{
  "train_examples": 26041,
  "activation": "swiglu",
  "mlp_ratio": 2.67,
  "inner_norm": false,
  "momentum": 0.9,
  "cautious_weight_decay": true,
  "batch_size": 128,
  "decay_fraction": 0.2,
  "warmup_steps": 320,
  "weight_decay": 0.04
}
Rows from block 2 of a small multi-label audio tagger, named by matrix and row number. Rows with one number belong to one neuron. Each number is 500 + 50 x the weight over its row's rms, rounded and kept within 0 to 999. All counts start at 0. Numbers have three digits each.
After each neuron's rows are labels from the 100 clips, of 14976, where the neuron reaches its largest size: "responds to" is what is common among them; "loudest" is the band of the loudest frequency at the time of the peak. Only what is clearly more common there than usual is listed. The data: short read English sentences (LibriTTS-R).
# gate: first MLP gate (model.blocks.2.ff1.gate.weight, 512x192), inputs 0-95
# fc1: first MLP up (model.blocks.2.ff1.fc1.weight, 512x192), inputs 0-95
# fc2: first MLP down (model.blocks.2.ff1.fc2.weight, 192x512, transposed), outputs 0-95

gate.199:626492472495554396583553516532595505509520510510415517485534522479505476424517500486567565439417450493555543559497486523445565543367453489484468506485604380462455477528515446506446563496448475472512601474524508496489461491357471500552513557450535513569466500439527440574462573484388536494
fc1.199:478515528527484536552545438516442399489544513464498459490552460542487447620446461497487379562482479532482360450471520538498439528503468465493527527485531515619486469508516500520552441492494503460566369534467421540439503513588594481505533390536496560406445488611505546468438415547518449484
fc2.199:470524451479525479497521505518513490466493514424519507364453534529487478418480436536483418394539542518550457513437488527568443508547397455522510557470503623543493466545443452455583525448422505395499409414388430514499523552461470463452512498536541445531459439445503468494524579437477460460
responds to: the word "you"; the word "to"
loudest: 250 to 500 Hz

gate.174:572413467466544453533397499563517473477489490526509495433535666459526503492402501454487569657442475535620431468578575422510472502428524532499548525441530496438454486481518545539536462492430462602470427442513540497481469574523560533485522504529340556593478518516450511535565572394468526500
fc1.174:545420487495517454543491476581444509495525497615547503420487622463532473566477505480436584534505490569582420491531570402580454469470419521517419495502520481428466504411487551505534484492507426558415437462460531412484505480527570529511501528558368487488433500534510409495583518495486472465
fc2.174:415541517452487553518459491511415487669527543558519479579505455453518505482570489494465526585537427574572511483552550443493505490409502527499372499511519441477513504492551499423398458494471523544512436499478485543460478495472475465491485481486492461496607440565458479449488473492541488547
responds to: voice: male
loudest: 4000 to 8000 Hz

gate.63:531422543403377526510523453503517456293506509486462557406518470531547480586461488375504460444600522502443557490489544505422530619478519498501489468489467507561425457404516491522577416515502413410503546567527454570494513436489539486487481440531421531567487484552489519569406436545458512503
fc1.63:562454607515355450456514524479511542473492447461407509419502528489554445526452510516443534462624552448433478456537519434595446613432514471498400579473559439523511447457519520523496485461569498444475529419565466496489528460435494475479339514454490511543515526544523512584456448477493503440
fc2.63:478555532585526444573406459511593437475597475435500477542475484431457463526508477523472528493497600472473586529468443473455392462533551546551440491497476445578561583521563452489513432495515521510460436514552589522576542529548544543497590565490487476500526509505532542472559369458480495573
responds to: voice: male; the word "by"
loudest: 500 to 1000 Hz

gate.428:552563537541517491530558450523390503438504528508536505430484382508429464473551508469588474513517472519422416513571507427556427492523495431465558509550490566479461432471500532577533556548411441587430484495515522597491501491502500449483531521538504547482482564508542481575452526522543406543
fc1.428:483442509467511439464488445438531450479439493541517542447534418484487433483613457611440529469522416461486405525525415509483518528388545400602399551622513503483464510465465527521546483518540548508523507505569500581494474437512583433440548563523590507538486435554466599534479491409545540495
fc2.428:430499505545524499439488498472570545580494422520484514555440548503545512502480474453508597550414475545428477492471572514512531448578376538630405470547576471445486537455526565485525475554450436443498388593522518501554502498485502411500586411556488567488433559556507390491436470462483432533
responds to: the word "the"
loudest: 250 to 500 Hz

gate.366:573562435537572511510533490488472517456363475489455524566490545465446419612580427425440533514488470416475463514537493500570471484506413501455499521546514462423454533493524465380556389512425539440507475503479546469492518567521364496546498533519426556525597475523375433526421426438521454497
fc1.366:571585439500560527490557485544459454543415529472422522530540467481528431642550482471485481429451419488540511581467486464480503443520423438482445480521498451406419546482550446452512441507430516514529450457451521522532566573521389509542587499539489502474629447488467469455418504473480415452
fc2.366:485536508469481536493560487508450465500489431512467474507521518485426491512576504535519564547443502607410468451604626512487516501517533449587477599516405500467525583538529542476583527477498556570506438506382527499500508515456539508470566470545424481569545480453602520521559430434615566524
responds to: the word "do"; the word "i"
loudest: 250 to 500 Hz

gate.30:476460444538502465451464441513443511487519530421546557486439483543536517474502543452460572583493549450591448474489501532501474579518453530425541536471499553393545498466374597450650525533517478458465375547558472434512378523458571437492494469485504443545539524433499518441510503542419493501
fc1.30:524480433415467541509473605525481493424441480547386512610459488476460548553483537506512558489475534528450536514489588368575457507519574503564555488588518511531427562521571500551478480492574500444463528497526453520546536532529426498497505570467571505480462486510458520499510487446524529505
fc2.30:430536486562549449440484381506553459582488493445454532507487490387455506472466370504493458484564375485479475500451492584513622492498513578491452501437533443586451558437564515486451496522426469450412434548504565532442553553438581515454482500478575576526449415456510499552460496429566445589
responds to: voice: male
loudest: 1000 to 2000 Hz; 500 to 1000 Hz

gate.500:516465615515456527472465493495494467474504491453359548456540541515472503518525463457476559446447453485514528512458524449547458496568525398519445580606454487663496498433421476518538465484468517454462467518447450453479538490443494487510504471470567517538501596499441495427455525491501503412
fc1.500:470523346523574448529590532457496555518561546596525520529431389486490487562525517492462502557642535526453521495482451492474455521457493540522528404401604606456465562561618495475476486460436565528458539491480557545544461496575530561581507568439478476454497431553543508500464593460517552512
fc2.500:461540387515517486514569459511492482458522383519626433399461527634449538511478481476469487551467444441465401496525496551514457514539451416510538542427495523451587436411500555561525489497547473533523500521596503523453472491511512465530496499457425496468582521482544548533531451448568542507
responds to: the word "what"
loudest: 250 to 500 Hz; 500 to 1000 Hz

gate.447:516489518600504469442406500468474648526573440433486506483468517488468533484411478448556425392505434497502522459498445468447511449533542495540459510530572486506474439465448513461415520510533512537508456467386585488458530426461482498602558512513590517452485513530467461476577505442457526522
fc1.447:432489556518528494485553492490535446427476564564459455446472457541552469626486421504481533558469491502470489494523527481535476481557454512421586441506490453511472530561477407492605573448510483464571450465511497569549455512568425523436390505525549633516571489520485475457469548552620483454
fc2.447:586535468463449515541528511485455467603466457554526472511467617453516469564449510507599418484550480429535502445437535459541579468554419515478459500441519454434435416488605509499536457530427548477518413522514537590574541520510485476458557450492544534543530556432506424550412474554504452478
responds to: the word "you"
loudest: 250 to 500 Hz

gate.353:462506474553488438488475548533463612602525480498485535517474566471540517436414459432394499523462500493441568469495476475434392590491572485537379470420483451491451445515435529618378494524443419461532437440534498439517507408525475448504431476509515501553531636501503540517424539557532458536
fc1.353:517474538542513571467436475478485512543508530427472540487473519511523536425449475416383460544441456447411507425493435472493455563501525526532464480393560443441415462550529535609427497492480465476535454439479416524506420468484559396572464489597481486559479571485491472577420544535471516528
fc2.353:418582549491581515501451476433534477526616496531548500484558555492513568467454599491451477450544471505526471526497456494472512518426378484489556552484443529450477594549500481577451478447528550421574488490463551430534585455491413439490494495497472559527488530552392462484586461522486500392
responds to: the word "you"
loudest: 250 to 500 Hz

gate.252:503457499505512553440459466504624474622541477465400483536482516554544428584482445457491508491424522453502540572476508539457592463459458456447444432566453469601497530595528426535568502449518437547551446503477609471556484555555512559492523399553489537528509496433494566428526407545526429431
fc1.252:474449476513487482594525471472507538575528524430520448445480488417447479526361570513502514521520358523422456478486585500456633533614563450541492492613445483483457513579525538459510428477401509599613486583503543521495521524497595520458490475544506436523493518568529472484526469492433515483
fc2.252:568480501429593476529548554581479521502548514439445406515476508476545493493520519440469467432534648511465605509502477554480451447485515527472493456465451459613563460539518512440510415470468594497455454584410490568614425451451514409385445537452496490521489497525521484397440487561458541481
responds to: the word "it"
loudest: 500 to 1000 Hz

gate.469:432427556512427533483492455478436484505450467515466549481401425556472542437544568464581432449470492525404551475538537593518492467487540529517483581489460525456533588509412509607556504535562461501495484553500423531544500567465486503572486523480487433523558500482425555602415347490538551501
fc1.469:520604498458542475545421603484487512559504530476538527514574483525410482485476429496412561506517516445557478489448481486484490496497556430470558477510461464518452460643578471442484602528412500381494464479515568493494572415528492411490519510531435520453458561470549391432556603500477478464
fc2.469:498459451473527409487459492428555418485490510529536480463501504565481441491444597555492511471491504517488416559541458388520452543552521487482478473432445444504599430534511423511509551472395476433457484449509455423442447514498428521548510464473514520518476675465437437492556494551481382439
responds to: the word "she"; the word "said"
loudest: 2000 to 4000 Hz

gate.243:456520471503581499461473542528451537501576456469484531440505461482481576461456618476475469471451450546527410474547451574504456554597535481406580528529520453542546508467565479426487536470463508490575524471428510517498583545453479478532487507458655564359524491531501469542494426563466491529
fc1.243:512427467477421540549477477596513560479604472528494458494423416427571497477424539480427441337530499593556493548453464560438465504496484440452489524474551442454567497477479434530490507531504536464562494429462487493486494573448492528559466538433581466478526502462436509547499482500438484510
fc2.243:407524474530533531502573554541440518537488501472450444488509507615581414481452539580479404469399441551503424482531526602453446549565524538516469512477519475418490486527477556441501547450466474568471507423550536597484494445513504514504553460522521527524422451498529495598510438512549508465
responds to: the word "she"
loudest: 2000 to 4000 Hz

gate.17:517438504505453567546485487446534436468549507490531445503523425392465526510503458512502474524361540518528561481484539550439450530460451420609453472481507540398505514535455420598449472551467521511449527472470449480565497529557471604527485515407452391428473559517535473532497503509438444504
fc1.17:516538404493497491491458492540514582526516465519498567452474485623462467556471538461552510502479502471490471525600494492613543567525517544522544440497495465574394552512521573475525482468575537508474441456576626524538497471490529423410534525530530585518447519498500581510487570570470592414
fc2.17:505512445429473511472460411540493480528491492594397523476514415447470449514503531506584549462543454408426538445476637522611538527453442508570457524455469611506459521500479536476477422439503408435482513486502459490422515495542540418433477524536516554520549508530496431547479455503558440396
responds to: the word "you"; the word "your"
loudest: 250 to 500 Hz

gate.270:515542472463442489498479444451449460458441503538475475559550488507501596512507526601519466581534500543535536510542510469474484545525655556574517535425563498408493518395558446504418415452457531442555482413440496412470480508410468541539542478428538531550537526442534468564479484451478516592
fc1.270:465495543480443472512494471469529470497439488523567524474448500484537644458433492510496485518513524535496555485471548516446420448530559523562477480449513496489469628505463434558358401577482631469476454513405474478476471500486434455447476562463526530500507567503540486512482533408541438571
fc2.270:404487561494531381509557568402462482508604489468544532489477503492549469557498493445497499476478466541474451527501422531504484498489481497532473506493582508476524507549464491533566505519458536513505467487522489505451436429474434431494572490541477422494508367537449541510458473506527565635
responds to: the word "you"
loudest: 250 to 500 Hz

gate.94:435503514552328384548485384528481508483474476456569440538541522431416573471540425434384476499462535507529564493511486632506435544453589584481409468514469471549479580595466528604459453531453461499440493478544554382517543527575542553386494379456574467520431419491429465537507516435504499539
fc1.94:460519573494365472536388473474521495496379484454535496468562466396502531424533452454489493509548502568488535526562516547435488496503547525491437493481441467510486585625513561606466515575440467487446479441542588430507486581518608510399495348486570443514455490519495515543552549485513531525
fc2.94:514604491515508511447558501432512489541473522502493434528554497469442508464460483547472471558482505614433487523501512549466400486489557528522525502539530496503524481564511514434607506455657521464417457570538448472502560513527521506534537557498500499512381397426461563503494397497513575541
responds to: voice: female; the word "a"
loudest: 500 to 1000 Hz

gate.421:477502570517526498615495553557543405532458616528476514471544465611496545479560599494476446546489495577521460404419484495461468482551404467463511458470461468464458518481569544555437478491543466415481493476481513500507483500479501530654431595538484520407514572490557486526494589563530516469
fc1.421:432475452421505465517538458502510465467482549532535473522637461574596489484465537565498447504586517545509420539463551480397406480557480461447468537566485484547531488491482576577511479531452458547446493448474527402518408511431449518416519523505585523638576552482506495449536551549425455488
fc2.421:447507536462524484466548502529551515489567516512603459507659457518541474439433401509410471457502523608511467513568448466586521540557512554444496440605427521390558549544537533528520536604493534583511518450494529483577496471577521496509575439426474472497469545529490486536486391477572457556
responds to: the word "he"; the word "said"
loudest: 250 to 500 Hz

gate.498:534437512490474497477453490457537520536532536512501428509492475506510491441481482448559455488505530604493493466484541642493560471531461538539430461527444488468506529526660506522462613442551592553527476479548515461528438463535455470488503506400540594381611561473496534467509441535485449453
fc1.498:573497401521419458581510532485488474608632490464526493526455519489452579625474351416613476494512515464606508440494448505537508474473515487457535432538489490556390459487513507430479540394489507456479455550493427492505522485512437452491495564551427485521478499523455460496459554440552482504
fc2.498:500484474491411496441499467512412531585526541445459544507434475531396498582553574485533509514480441513526496535511573548528523403465548478548455466499548471497416536451591448377444602566511451439474533541545464501462601482484429524617516553541496397533485440472497516565556466560515549444
responds to: the word "she"
loudest: 250 to 500 Hz

gate.132:556519429462509486515546437517545603634490509494450593539496540592517456537440438528503548520479493529455485472573552519444526572496446558450583525557481463497404456505565448528412520512455525508475550504500527578575477523553469419579523665477455509502506503436502532447459377444486499539
fc1.132:509494563575492434569403454566586542482512526546321492552452523550490453434470507475521493498515492473441475463604524479559494520486480482412487435487528515462349580514482386503497544460422502438512529502551580464491529558303480533450494541479497530497546563498494526512471497528526507460
fc2.132:462478522480510555469525578446433582441585463542433434567518595543526575437554450425510540415513530471610478452485435529442464435527457481541469488484497454442630608481508434550463562502502542513498510541451525442447480471579495585449490601573451409615450467444489544483470470529570500459
responds to: the word "do"
loudest: 250 to 500 Hz

gate.250:507486481467497505434458436399481538481481543493460553479492505500455576481354440379423541421411505577565534501581482484502477451545598430545415531541461493474434448481527519628458608451541563539523490523579544527466541488489525442457598506499492520563456561458506525490465465474497527518
fc1.250:498590427556559402538493445559542463461546458556512543541518440514535443500493433625438452500506386408440409613525512507453568451508432449409586421461590556464481490561447486424516486473422505454455450570469475554534468469562455467476468514483485466476542425565495469459512552486470481539
fc2.250:501514580515489527529597420524540548519521505455530541532451457524461471441531582456500500407484492468462505511486490498448599560508498489513441422466519404429503538501481466569536445446508570489620543390455520499544522624499424491464522489557431496366517495380516435509492573530485574485
responds to: voice: male
loudest: 2000 to 4000 Hz; 4000 to 8000 Hz

gate.281:502485555416472532516531462513532531471538547584518606529543461505445563414565549474450682509552507634547489464518483523485452427519494476460440483504475516534434486546502460499390521553462409447565527434555457500458546546473573516511537412450466533506530613479437582444457453499426488410
fc1.281:536484486450456456550468434436413567523500485498528535494456553522561571460583534493468484492539452550619497460543474509541513357516518516446474441430542547445379514430427483580437508501554505474500489518499477505482592500580394529585562476482441479563545579383476464484508554532467509341
fc2.281:476493551418438547541509431515517496442530555459524455553522403586511492481541545472541550449460533481523462427504401428488472502507522372577497528567535512462549466557429527398571485442601477511531476445493519410442463554556522479586553515458538445438500425602546570630576487564553469530
responds to: the word "he"
loudest: 250 to 500 Hz

gate.67:557539504523575546508477537521523472532430564505474545470494642514510492546495595460492518530558503503531469485519419379488458561530487456634476473493461445448455498532584490543469510518533486457517483490539503556510475459515448483504544575584438535516547527494440467605558515495460514542
fc1.67:550536521543434423509453529449517465551439512488473585451508577445540438554483483467461553500503498482483469544497451389497495531485406524486481459476480428378489528521546499456514479440513510468524554467514440406486481532555439479512472548503459493499517504479409514481543508570449455549
fc2.67:484495478459522563529497444528564503573432452471531515469493491505569460501489497477503561509526461573494451453481433479499495493403555502587598471567570548520521525429487544499551518467501558510561475473552590461514563465499477530474483504512427486513476432519488472429452472519567551505
responds to: the word "good"; the word "go"
loudest: 250 to 500 Hz

gate.337:545490468530468508480486508334427541490527469494451433504521477499490392529478548622453506578455532530539397493429565557519511512538524447490517557514455501600499522394464416499440558500523455477500458539500496478481437421472481534545439519466509478419430472550515413414443548488574443520
fc1.337:515526551530488497505478507577517449492526499557544524487508511546525548479526478354605523513640431461394606523518479413484504412488538507506504478509607462398495491573604535436591505557480494466513491415457472479485505554588560476479505425456467485554598541539546581568507465507479501438
fc2.337:542558489524562509528437484544455575457526587493512453583521577454434568465534477369526484476497469542498539598466477476405528397529500503490551481543510490450463415528529535500490512554498571607431528389465525533505549527424565508443456493523496607521436559509453567442497510426496585531
responds to: the word "much"
loudest: 2000 to 4000 Hz

gate.323:535527587503519484556572468402492534470506431506407463492545459474460420502440474501457485472483515522607567561477442499567455479548528488551460464487546511510468377547466492477462488489561521393572435370514429499431445491434514431528370589464526414552487487539531531512414429436476566565
fc1.323:541484581476456543529497421436499438446494433624432429535518485477491401445460453593543485345512551525539576506490474490524460389541582553462481423532478505490453484534444504493484460524516407386607455474545426555496465432409523384518457500501567520563499456551491512482470445461432522527
fc2.323:450498515530463537551510492443592430439479550433437483539473535485403436541479380583479514477519450559521459578510467480436430487509534573462497582545482468503466429527495514550505452434606499486451557529602434502533480538478586490473514516511508553555455477517433541456508543518388451521
responds to: the word "but"
loudest: 500 to 1000 Hz

gate.105:414431486505520527448484474443512587502447547478518462541547462486501482494485509483634543588459582488544545508571532584498441566472575564479514458548507477571416486563525476492566482459428493468468535616471557515454499566537495550509443480464518492512466557353430578498485546529508466480
fc1.105:526464420428382534510485428570385563468475493553554430549471558441482527615489537521493550521516561495462397499459449443504484469609439514481555538431554537461479523477483532526477541530501540517588529460448551456488466485494418509528480507510489478475488538566529460451540489561494458529
fc2.105:579517438484531479517503507458494572463546542494472503438543499550563498525566533500530488410508532523475448546471414465529495529470503437558590541550531551549514515496475446463466445482514449466492492501484448553473430511498475513658484498531393447483470595479510481522477490437428503536
responds to: the word "was"
loudest: 250 to 500 Hz

gate.359:499590376529478452473415519512518507544465562497500558493553433530484517505488444406488515513487457451465441568557503485487504465485507426481518575456501478543485464500494456495496502487483504538381472620514427477371436522573461374479525490569446549510500389463524526584482523422433555398
fc1.359:469473522591386570510511605482412532542578528493467544518482458525546415453544452497541558503471461459424544497470392498433515400544523434520473550493497446401582435433535484493560535548446500509546449500367461483523480505498564424463535529480424455497518571453446425459548584505455518537
fc2.359:441438548511672523527458438595457485468503542463505491525444577477504492492435405416510545492504511472495439448527574530452537588473555523520525528486458495474410446572396453549441533535526471516488490448454506508410499440463507420506447507526523546493480477519531620460507471560496520425
responds to: the word "he"
loudest: 250 to 500 Hz

gate.176:485508532505532475507551427498535491573511431499470481452453542498454547445433528491553500552442482579466589470463468504529499560538499560556366493414514432531522546480462447373477585502501373516500512567509515450548482540484536589495459562433500668495555537446518541461460368524505549542
fc1.176:519440462498496491489504520584561519505520542467481529546552483496521494552539443558432484540574412454510413510495497496539574493443486444514538531451499517470565465475491512536447542469455536364472472460541496496540378460498447465448519473508534527506372462550460506385592557488463520561
fc2.176:403507582479552498573482562517382455517538445564528414504517458587486509573448529540514546563606484458434415492557552584534641461456510450411518579447515428455413438508431447515469471564441499525481505534491489552464538552524538410488522566416453514479466529526526522483506466572546557461
responds to: the word "the"
loudest: 250 to 500 Hz

gate.163:515515419487459474460443527468642624459473499474490458509551446470418541524515515492550524481520495560502418487515445497550553458487459457517424614555494489497474553518475602476524431594563370536556441458490422595474499528511529449510478495513531466517492485497520507498438486520500461461
fc1.163:577474521583475427387552522475470477503404590433480496504617484494406580433571445420537452492484389510482471430439467464480507504493566496588476505527478495452476491525538599497494455542581456527557451417542420542483520505539525627489509488491453396458532539450607446484411527512435487482
fc2.163:558441503451484506418489444478484462472459508498441521531406507507510564493502512447510510478534510515590484463487481559478560528622494520528496442568585459570442505510523488555513618544605486568523547527506585455585455506475390387529546505508488582399472580553467475520458536533486390511
responds to: the word "the"
loudest: 250 to 500 Hz

gate.45:461575439446605581565389415497509467399495503476546499446495487561399499505469508426455456528526497486467523549456590540440490467546543494442566431504479525505501481562391499446519581461507419618492571559568478479472443532493422477492479516474618497501481562470486596450516567500409406610
fc1.45:484514533516449435457564500486459489572554433506547502511543551438494542534544494531612479504503524533490456495552448461577586509485414568532519594478538451521480481478532480615480473483550552377461486457463522482508546416514532488476492508507506498490460352550497381506523458408563536466
fc2.45:536530505507362480523611502580435561525497527442570421408474573465460507549498521554560503529435524482455527516520476506501392407497445477462448513433314484472480559529558532464476500523531467506556449574487512585452539609532504549549478519460504487464520503523420527602514504521469584475
responds to: the word "it"
loudest: 250 to 500 Hz

gate.26:486549517458431547424434558545495606564399523563471509477468574596433515510443505467464468566471482517511530418546503504487595463525475496496516431535508515464520463495536482514495545569551481548588382447455583473394434474446505519422516499521573425540541589515488442494499562452503486497
fc1.26:476469510480491519526444683402463476550361510558459523539472497506379551503438555425516528493437477480502530433555531587478492566480539514537561438581543505475495448510481527465451553442573531488549393534428532522497548484432429584458493371489503475447478529526537444471537518400502580459
fc2.26:512501512500513551503459545535492503520415460570457444452567594536452565512463490529393546531493468530496535484547434494542556487408541494486532576469482576534548531366524490399492597546562470530456494580437550547513525486568486503484596525404520501423464470498550548525460463524446408490
responds to: voice: male
loudest: 4000 to 8000 Hz; 2000 to 4000 Hz

gate.318:537479512410518498411422574476565520465560506530521474534545450462470470442529478487415436435594472444505550538543459526473577587493437410474522523522505565504557494453528469507568604518516552403526479465498489447532477427500498549521560450494419532552497451504467640612545530494421514557
fc1.318:452591466538500522575581372517389447535578457452593527446495483544525553576524578506499619576397587515484500426523537457568501492521571527481430531511536445496490455502512508501499390530504409513468494572556513548469576552453510470559570540494550510496540506478503495467487517506571503497
fc2.318:477463495443485517433480482555447489615471488499513448544528509477370498595527512567613475443500508408460550437422473558596531371489577504482446567457538509462518437573473604543554490527404449498422547531491521461523634508470534459481544526494480513546510472377391458598454559523462504455
responds to: the word "with"
loudest: 250 to 500 Hz

gate.483:467403533570386460471503550482536547550501492501427553476533554497423491442503576533469529510549550544507462523486478497616431584590508463452510499434488508481412426495500518488456431456541506477504549484527499538538589452543445510619524450451551525515551557474443560524499502565576515512
fc1.483:445476454545511534510550472468550439528551505527584482426451484511497445528466572386480467494424618449408470600455486454399488391540506551504493515381471474476500542464544476444595527448537543490505500636421537567470502497485474436537482531527447519490495477487484488514440421537426572583
fc2.483:489516440472594454484440499498543498494512540394497462544536541440490519491444523509535418518430514539483444573499485481475574449540513497475499461451564439461473484506496493571547416561530576524586594546479506509505405480395480540489426445535396617480479515528418476585524585480455545464
responds to: voice: female
loudest: 250 to 500 Hz

gate.113:428479555423516516477480472462497525487459485473445458580400471507531351418472497556403434423507553535520356579449516493473418568446460521444499398515459417536561503495452439520507450423438577569526616571551394470473511488418473457489479514557483530515510516511528387497512492525570462555
fc1.113:527513532531488570557501488516439543518561552550573544548481561509457581501533536467544499621535461381444524498505557559495509499587555572527505500493509600413494489420553577502467461588527446535482523479492560548553506435539516471486493454505582449481469391419455553559441566519526551463
fc2.113:518486351514519480507485472503599438415483518556512394431461516506479494466429560474447544486514547416475539397459489570511515476490514491572566449558457526541525387612506504532480528492503531573478574498447531597463524481501497446489481495451449515491519474513508575572596476472607486485
responds to: the word "what"
loudest: 500 to 1000 Hz; 250 to 500 Hz

gate.31:462384414478457559450459575471460437494512494508471496561432470405461488418480493535539534533439454474529558363433540429533544467616542434622532564553434412484476494607461444539458510578443452446553488527446490425460478478493425545489465563510507525435440494493491575514494550472516485509
fc1.31:577492481453520525544506483463487494481429393505544525507504526541489507541422521481554529507512458473531469503575509498484471483539491498499543462521541527519490478499476533525523530450517408428627647441507558476511543395545480486493512510437522521502463553507422458474511467413544500443
fc2.31:504503514560557503432449611413469441505507618482463451444521473507478395401486452569598528510501519505555581476518498490532546509488472458520550508535464413574419518528543576517489608475474451474447395457516432460520465506550514477499546491525530535515506488532440577458494378533504506503
responds to: the word "was"
loudest: 250 to 500 Hz

gate.203:480552493499536459466511420487497498511493452442500524455560536518507470480518561524515501539452363435529521531424600500429437474515517553573444579505477554441461499456508436472432479505488557530509566549506498431460456515435585458468456490495577470533458417448478484555456500497505533396
fc1.203:468438573510386441525457520531470504480490538541558499499446498452635554567532417435527531544540625546475512498551456542520552448471510459529515486461502527583520426496453575548585523409459486431464486456532524604539548465554526533538504483533436491490515472590520488441540555513518502640
fc2.203:511430507569490514534508520445546459539501605509423575406415514480505473465520534544518441496454440485511452549447534566418580501552520489356457548472478454583421457504510627418446464445487427401501489479411557533533507517542479519448488489499412563543517528437486412576539487494547531473
responds to: the word "you"; the word "do"
loudest: 250 to 500 Hz

gate.84:475461466475501464422505555470429521447544544567419495591572519520497482468505339547531470529526527469503509536445432458419480488467504441491633621542536577449506558484525516399475481442552421433508480469480447500538471510463486514476592486513527450504472442489370530554531498523467548496
fc1.84:575533560529589514528514471539538499586487450441596499429515504502583535534444620457438547491425467498552452456494502539590522486508515544477392427501528399460517461463487449510550580577453510610502568488549554459459520564500529406485454476567532602541540566553647482433447520508563454512
fc2.84:555585531542555482387541399510465474509490451433528515493503531480603493523394473542578565495540487449469441565511510581525552531531574525405491456467514496551464473446496398507538422557510430530534516555501564475537476488489497594532533501480513440516522461415512409510555478537561539523
responds to: the word "was"; the word "it"
loudest: 250 to 500 Hz

gate.247:618469521503426429439504535482480507499494498506532563564473499579478543518436472524461501452450437496426574419467534444495527527498452455484549528478447566481513522563530447466484537430506521557510497616477481430636465482510463509527444435478449552478473456591398467475529487521531544455
fc1.247:467547465514508538544573473488584443553492575446448452411679476405618445533559578495545486569502498456537496458441470533527408514467558555544508512496498446495482522445473617542500435494476470410434481483517451481428499502450501423508534571479573523486459497456554563557475497454437461560
fc2.247:360493576580433515564494444482393514531458502544452526442489530529437524521502545502550537497509571524527501523522560560483445484513571442510472522486543584411474473514435564520430512440490486542597479516461534481435428385439510504513513505460515471510538467516570487550464520533437471506
responds to: the word "but"; the word "what"
loudest: 250 to 500 Hz